{"encoder_arch": "vit", "model": "image captioner", "dataset": "photos of plants, animals and fungi (iNaturalist)", "train_examples": 38949, "image_size": 64, "crop_scale_min": 0.7, "horizontal_flip": true, "translate": 0.06, "tokenizer": "word", "vocab_size": 2724, "encoder_norm": "layernorm", "encoder_norm_position": "pre", "encoder_activation": "swiglu", "encoder_mlp_ratio": 2.67, "encoder_head_dim": 64, "encoder_fused_qkv": true, "encoder_bias": "all", "encoder_qk_norm": false, "encoder_parallel_block": false, "encoder_inner_norm": false, "encoder_drop_path": 0.1, "encoder_patch_size": [8, 8], "encoder_conv_stem": false, "encoder_layers": 10, "encoder_width": 192, "encoder_positions": "learned", "fusion": "prefix", "decoder_width": 256, "decoder_layers": 6, "decoder_norm": "layernorm", "decoder_norm_position": "pre", "decoder_activation": "swiglu", "decoder_mlp_ratio": 4, "decoder_head_dim": 48, "decoder_fused_qkv": true, "decoder_bias": "all", "decoder_qk_norm": true, "decoder_parallel_block": false, "decoder_inner_norm": false, "decoder_drop_path": 0.15, "decoder_positions": "learned", "decoder_prefix_bidirectional": false, "decoder_connector": "mlp", "decoder_tie_embeddings": false, "init": "lecun_normal", "residual_init": "none", "optimizer": "adamw", "lr": 0.0014, "beta1": 0.9, "beta2": 0.95, "eps": 1e-06, "steps": 4100, "batch_size": 64, "epochs": 6.7, "lr_schedule": "cosine", "final_lr_fraction": 0.05, "warmup_steps": 410, "weight_decay": 0.1}
Rows from block 3 of the text decoder of a small image captioner, named by matrix and row number. Rows with one number belong to one neuron. Each number is 128 + 24 x the weight over its row's rms, rounded and kept within 0 to 255. All counts start at 0. Numbers have three digits each. After the name is the row's rms in percent of the matrix's.
After each neuron's rows are labels from the 100 texts, of 14976, where the neuron reaches its largest size: "tokens" is the input token at the peak. Only what is clearly more common there than usual is listed. The data: photos of plants, animals and fungi (iNaturalist). In brackets: how many of the 100, against the usual share in percent.
# gate: MLP gate (decoder.blocks.3.mlp.gate.weight, 1024x256), inputs 0-85
# fc1: MLP up (decoder.blocks.3.mlp.fc1.weight, 1024x256), inputs 0-85
# fc2: MLP down (decoder.blocks.3.mlp.fc2.weight, 256x1024, transposed), outputs 0-85

gate.434 089:180155087117161112179167116109143092121147138108123154146109094113140149136108089137125187158091149163118143122123094089143096152119114098144110095109104131109110120133165142177110143168118075102157147106143079112149164139141134118129136180131118147127126139
fc1.434 097:160135099099190129134206091088113091118123158152158138141141139134096127136107107113136117132099123171162127130101128069145147142158171100162150135139080139124149118116154121131164127158143158123096154103128120114126104099147135137099142159137089114123130163
fc2.434 097:137097114082159109160119104157128069118154136149103095154142152162082113147129134131138166114119125135105136122125112153123109127142147146114117127129078158156137124149168152121111149114100149123083124140113137118170133137104134124151166141059136109085136117
tokens: "lesser" (27 vs 0); "greater" (12 vs 0); "false" (9 vs 0); "california" (9 vs 0)

gate.501 088:137108144167137134120148146136143167120132116112140149138110164139105111176137116096158120144132158141136092085127120080149130102175142134092118116098074115162146157082075146141134103097140182163139130132153116144122184167083104150132111130114137126150116150
fc1.501 096:129123133113140128163102124127157135107104139137138181136119143096170105124147097105148123092090095105172117081151085141079162119126137126155132129102143144136119182130130147125143152117150104126105116132159145130121139153170127108137111076178127119167122115
fc2.501 091:103181121134122137131095069158108090142134115116160120117157115083134104128150076176113115113111171144137124117115118076107161126143135126153158136129146153110071141127096080109109106116150110154113130136160114130154164111125093134168110152155191125163108134
tokens: "lesser" (72 vs 0); "-" (16 vs 1)

gate.16 107:142126137106145098160147174156113119117171133122145152143126093165121148106113153127127135112127146115114119097154106154146122133130102130144165115113106151097116137171179151125066128126145141130111126099106128135154134161164132150144125173141097118131120171
fc1.16 100:138070151115137130131134110129121118095164151123130142143089112113110162109134185147104137091136126152125133121093102142154136157117121140144156128109118141123130121156122089129120139146172134132106126085118128111137103101143147147101113148092148130127170155
fc2.16 100:106102111129150155110121136105141079140080108070136177087117120111114122103082117137117113124138081119160138111125156130143128168143118147165109137126137133130134104127145144144132115184097145140150140110097088112147098122139107141182143138102111126141132125
tokens: "lesser" (75 vs 0); "grey" (8 vs 0)

gate.187 103:129132162124183114122157122102130156164141151125108133146141111148141179161103114102121148131133135127102172179104175151133129140145111110086135151149131138160181121129135103146117147119100109136150110151136133086105100149149112106147144107126161096145111102
fc1.187 098:080138078109153092158157142112152107119138132123105158123103145066102125138149138114084066109179118126131166130164110116130152126140084180155174097102111178099137122113144124177115172204079146111135116128125065098124135134116116127103107118112111121135164135
fc2.187 107:093162127119124139195158075133140185134150087129107125125098141121147103164159170141127128124093080123142119111150166094149111118108110150132147124149147098130137156108129083116116148105114096112141102148094154161073122141167154132118089108129152086148129138
tokens: "common" (63 vs 0.5); "-" (37 vs 1)

gate.188 095:130119164105103153170116117125100098157140110173120099117215115114126154127168134151154135135129125177149135090117129151103114147111082157139147155142102076089096092127155091140113149145111153099156129129144179098120152145158138169167115114115125142140136117
fc1.188 097:151125115169153170090102090148151124131088113156157108131114133109096127098140122159157124158095124158157121123159148195159145162111134146120116147177148151141118140125157099084115126128142117114128140145091135098119102176154121198131098138123082138129146146
fc2.188 098:144147150169119158190118093132120198111126107116143153167122122129138160135101123084120126113155122140159143112135124117129118140133142132170159116153141113136164118127103114111144140161149085123130116156145139146076154138175149173127157156171164109168129114
tokens: "common" (86 vs 0.5)

gate.76 095:146121145117144069120170133137150153133143066133106106134153078162147118116155189141123148128102109152142149142127136117110156155132107157155157084151139097151142101129170133117186165118114154115131160183054111099113097142161140135144145121120121119140113109
fc1.76 093:136147152159153141188188112157124123114118145168183150159159169133122150149109140102167124126152178165119131146115152123158102135143123158146137143095144121140121157146089179138124100141113111126103076123143137149115092137131149150118094142130152148139166113
fc2.76 098:123122152112142151112144102139184120115131126118156173101086152127101103127112131114158126156123124116151143140111130109122125168151085107099158134113126128156149122112153137142122136128161138139129119107109105113131163147154117176119148095111115159088157161
tokens: "lesser" (63 vs 0); "(" (15 vs 5.5); "rufous" (9 vs 0)

gate.239 095:123096111095106094124167163163141112136127161133175132148155123117139128086128108123164138166088164159163121134124110135144134130158143113100092161139125160086116145086079156105130143077143169115111132144083155124100091166111128150132158173153149135165166122
fc1.239 095:157121147137145104119113129109101166130124103134079143117116133134072128120121174099103199087113115150095127102163126115119121094086142115146126143111081129121109144110082099124105141156168153166115135130126102095128088127138117122097135157110087138128096150
fc2.239 095:117080131118146134155117126111155086133118126113106139141125181136149101117137138136133171114089122125126069130105068101113105104087073134132112140137113120136154156106125114133159165124098167125091158092137142112093101170124092109121112210066138108118149119
tokens: "lesser" (53 vs 0); "vanellus" (18 vs 0); "(" (14 vs 5.5); "-" (12 vs 1)