config = dict(
    crop_scale_min=0.7,
    translate=0.06,
    encoder_arch='vit',
    encoder_norm_position='pre',
    encoder_mlp_ratio=2.67,
    encoder_head_dim=64,
    encoder_parallel_block=False,
    encoder_inner_norm=False,
    fusion='prefix',
    decoder_activation='swiglu',
    decoder_head_dim=48,
    decoder_tie_embeddings=False,
    warmup_steps=410,
    weight_decay=0.1,
)
Rows from block 2 of the text decoder, named by matrix and row number. Rows with one number belong to one neuron. Each number is 500 + 40 x the weight over its row's rms, rounded and kept within 0 to 999. All counts start at 0. Numbers have three digits each. After the name is the row's rms in percent of the matrix's.
# gate: MLP gate (decoder.blocks.2.mlp.gate.weight, 1024x256), inputs 148-184
# fc1: MLP up (decoder.blocks.2.mlp.fc1.weight, 1024x256), inputs 148-184
# fc2: MLP down (decoder.blocks.2.mlp.fc2.weight, 256x1024, transposed), outputs 148-184
gate.433 103:486525495534552531536500529449461458441467489481467526525433501557496446447552561482399480449455562478536565477
gate.434 127:459503462449478541512512411521507455468510470480457494477481475539488492512459539465542460570548484443512504523
gate.435 103:537563459497556478477506504513417540568485531565512532558478561526479511572573499524564501525483547508467443496
gate.436 093:444541451499548444506509485528483448520513548511445513565475413520523495471476501560519499459546504402534461583
gate.437 099:522572584526499436483512514509430490487499527554498438539578474475565495416482533436519457518516446460485543466
gate.438 098:534462498550549475486478459453508455504481512468531516446483528492495463511515554520539440468552482521509461497
gate.439 101:578447525581530459514553531555512552541495430491541525501530497514468483484462490542538546481517474565504454380
gate.440 092:518446447484450494554518524573523527470472473526541482541460471533430496523495525545476557527530566483539489528
gate.441 093:431475450562492513462494414431482445479490547481492537500465521544522549529527518473519546439472502492505548457
gate.442 098:564470472531570574482466508504498468474477519507455489496535591529485492555470499494482528478427581471462411454
gate.443 091:437459464507483465525450481539438477546430528526517534525478598567491468456464501483492504538474522433574453488
gate.444 107:535513482439485499575506539483554473498481508542395458468527559456486497529485496532560449479453539515479601562
gate.445 099:465483495516549522452474477467567427492489449565474583473546476487457475491482498462482516543527566531542545474
gate.446 103:580481490439460542550503501507472536500481541543529472517539488483479449475518571505545455490501512508465476504
gate.447 100:459381521494488509568575501484422509483539484552419484454438525500441507492598517546468450466508516492585509495
gate.448 094:511461490467504510468478530459444477612543438490518445452501607430424516522483445521534518466526466567533469468
gate.449 106:486498485524505483454439492476478536475489545471533463548581506529510546454467564489542440460463524503473534518
gate.450 095:609545493491490520539520486461517478420542458478514504443446547450520440449495470472519483527454477540497485504
gate.451 112:512391534449470450525514452469459538589515452511456479535539544522516485583520409512451468484511478518506489525
gate.452 091:500427522487532456448472492501562517565523505549529523481517481552483430446465459477488529514550454494571516483
gate.453 101:519543410504564445547501491526531503469519521448484487507483516473488476520566511523487406443534548414544448551
fc1.433 097:452539425483534525466526520522452461490558449492514500482494497626538442531463531465481505509492530568530518509
fc1.434 125:554465491472566435564519569531495449595419480474551488465505539535520456472534479512458478463413438510554532439
fc1.435 104:576455473517531479463479509572530514478519500518486506543431479460466561495510423556510546517546385483447402565
fc1.436 091:537470477572463450517498553542538545520514449457531550380499496478480479510525515522516562526526535506438502530
fc1.437 094:497410499519522493457543474537514554489456484572511518489473403530503520460512475461514550499458516519552499633
fc1.438 099:500407503445401511501453497562485499432471530452557506486521567548547504525543452538561516488528529540398424475
fc1.439 095:567496505514504536533483593501476553489534522467472586446544430467464500462599555485521494520565454534486423420
fc1.440 096:544540498476494463504532484576549515427481518517555538510472573499555465527556558466468528556481478546479560485
fc1.441 097:424479551501509492522508411496492534476518453553418498485526480532478519484491410457530482479546571506496526471
fc1.442 102:500535525510531538548448458517519557591531536442535588497514467543416466487518499437414469479488480440415489474
fc1.443 095:486463496474467517453477469438510473561458484491487536481528461498507504497498497415490492553508521511465531518
fc1.444 109:505521531561545493419481463508450529468501493567518479461425462558548528457437473480506529501450492479493419534
fc1.445 100:528439538451513561504482599503438489491491527440498493501507544517462496465522458495493475486463541502532536537
fc1.446 102:451547479558532483540495529456502590574517478510610477558449544417518458424523488476470478459419513503522537576
fc1.447 092:517569568519511520429503468496549494422567487454508448448535471572516476499473561503468464481489508508446529553
fc1.448 099:473490451440505501478478505467444457560489593489499558453443501501449563507463474573470491489378545483466539502
fc1.449 097:418408451522478486472510441459499512501463488528460551488499484434467509516507445465472426571516512505498496523
fc1.450 094:505535521482562498540436483469551465575420510544473484380478505477505524572531493481476433549494469509457488411
fc1.451 114:541441451553471509531485464421515455497566430469475432527591487549578527528544444486487515513506538502406553539
fc1.452 097:514432562500537442522471486466507513527552496496490411549499516468485543568488557456507539437463384496498465498
fc1.453 097:564521503503536479538530504578539529519563475397552405464582442494544506463492497528521499493555497465481461477
fc2.433 102:513465434550521459512471527505423420572411511543589539480579446472497445512533440488515471484531488522476486523
fc2.434 127:458507499518566485510513473514471501482142491451530528491533483522492511467486525479488540276515501497535488506
fc2.435 104:490564518523498518511477474515545485417467587481561483544528502503496524509463442494542561486477506530451513532
fc2.436 089:461509412434415494561564493480512501512543602534526497516452556466449505486508493481441462537485523453489475476
fc2.437 096:493460507487451434586544560453476522439529541493482488569526471487487443495508527485437504433478524541514546541
fc2.438 099:471543579544416538425475500551512473485353477477506527472555513463549544516581463445552519483550469482578469478
fc2.439 105:496493529551537473526512457546529496486520532506514508526519545492481498496470537448492484570510537540503451541
fc2.440 098:567479512559432534477462510537504518489510560508488562486443455530475401552583516509513465546516550416560579514
fc2.441 098:520501463533550552442551486484550495507498565510465507467423470543523482506534444426494534411547553494494468510
fc2.442 099:365441519530519372501474557503539516486511394563533579545504471521554475483500497547499463461472499562517501487
fc2.443 097:504587489521417507445539546518508438517416535441543554545457502469558534453532564477579455550532521480462472468
fc2.444 110:498544492529558461462498490476474519510478504487479458530502515473491482459522429547499531468434535470502513419
fc2.445 098:533508463452451517521557576470465497551497456460430488478487485460468508510499500518561494507556543550507503521
fc2.446 100:418453489571529481431512403520416502573538493492495552479481505486503491503461492487467539454512536524565473452
fc2.447 097:468462575535498442571493521423604509526515534475550456542532469552484534516549429516518473522458460445522455511
fc2.448 101:428532498433505504478434470508496587527437581547518576497513541460522511463513567531443438462442528535467459524
fc2.449 095:582494450461527507465495443515537521417479472509463501512560531459498558484527489533526485439545539521463552499
fc2.450 088:427518515522455521541463517505424533455506496484485484526511519456442503549448491559551499535482497561519546481
fc2.451 109:506533508588490490532550540465453524518496434480511489556563544546488571511488470561539564524549509529531556553
fc2.452 097:472517394542567537551538521497492572445535502446544454496497455497481499538489481441541505567534472473542487524
fc2.453 101:521472526522515505518429460584525523453501449525526518582539422534528479458515498516512485493512496513488569567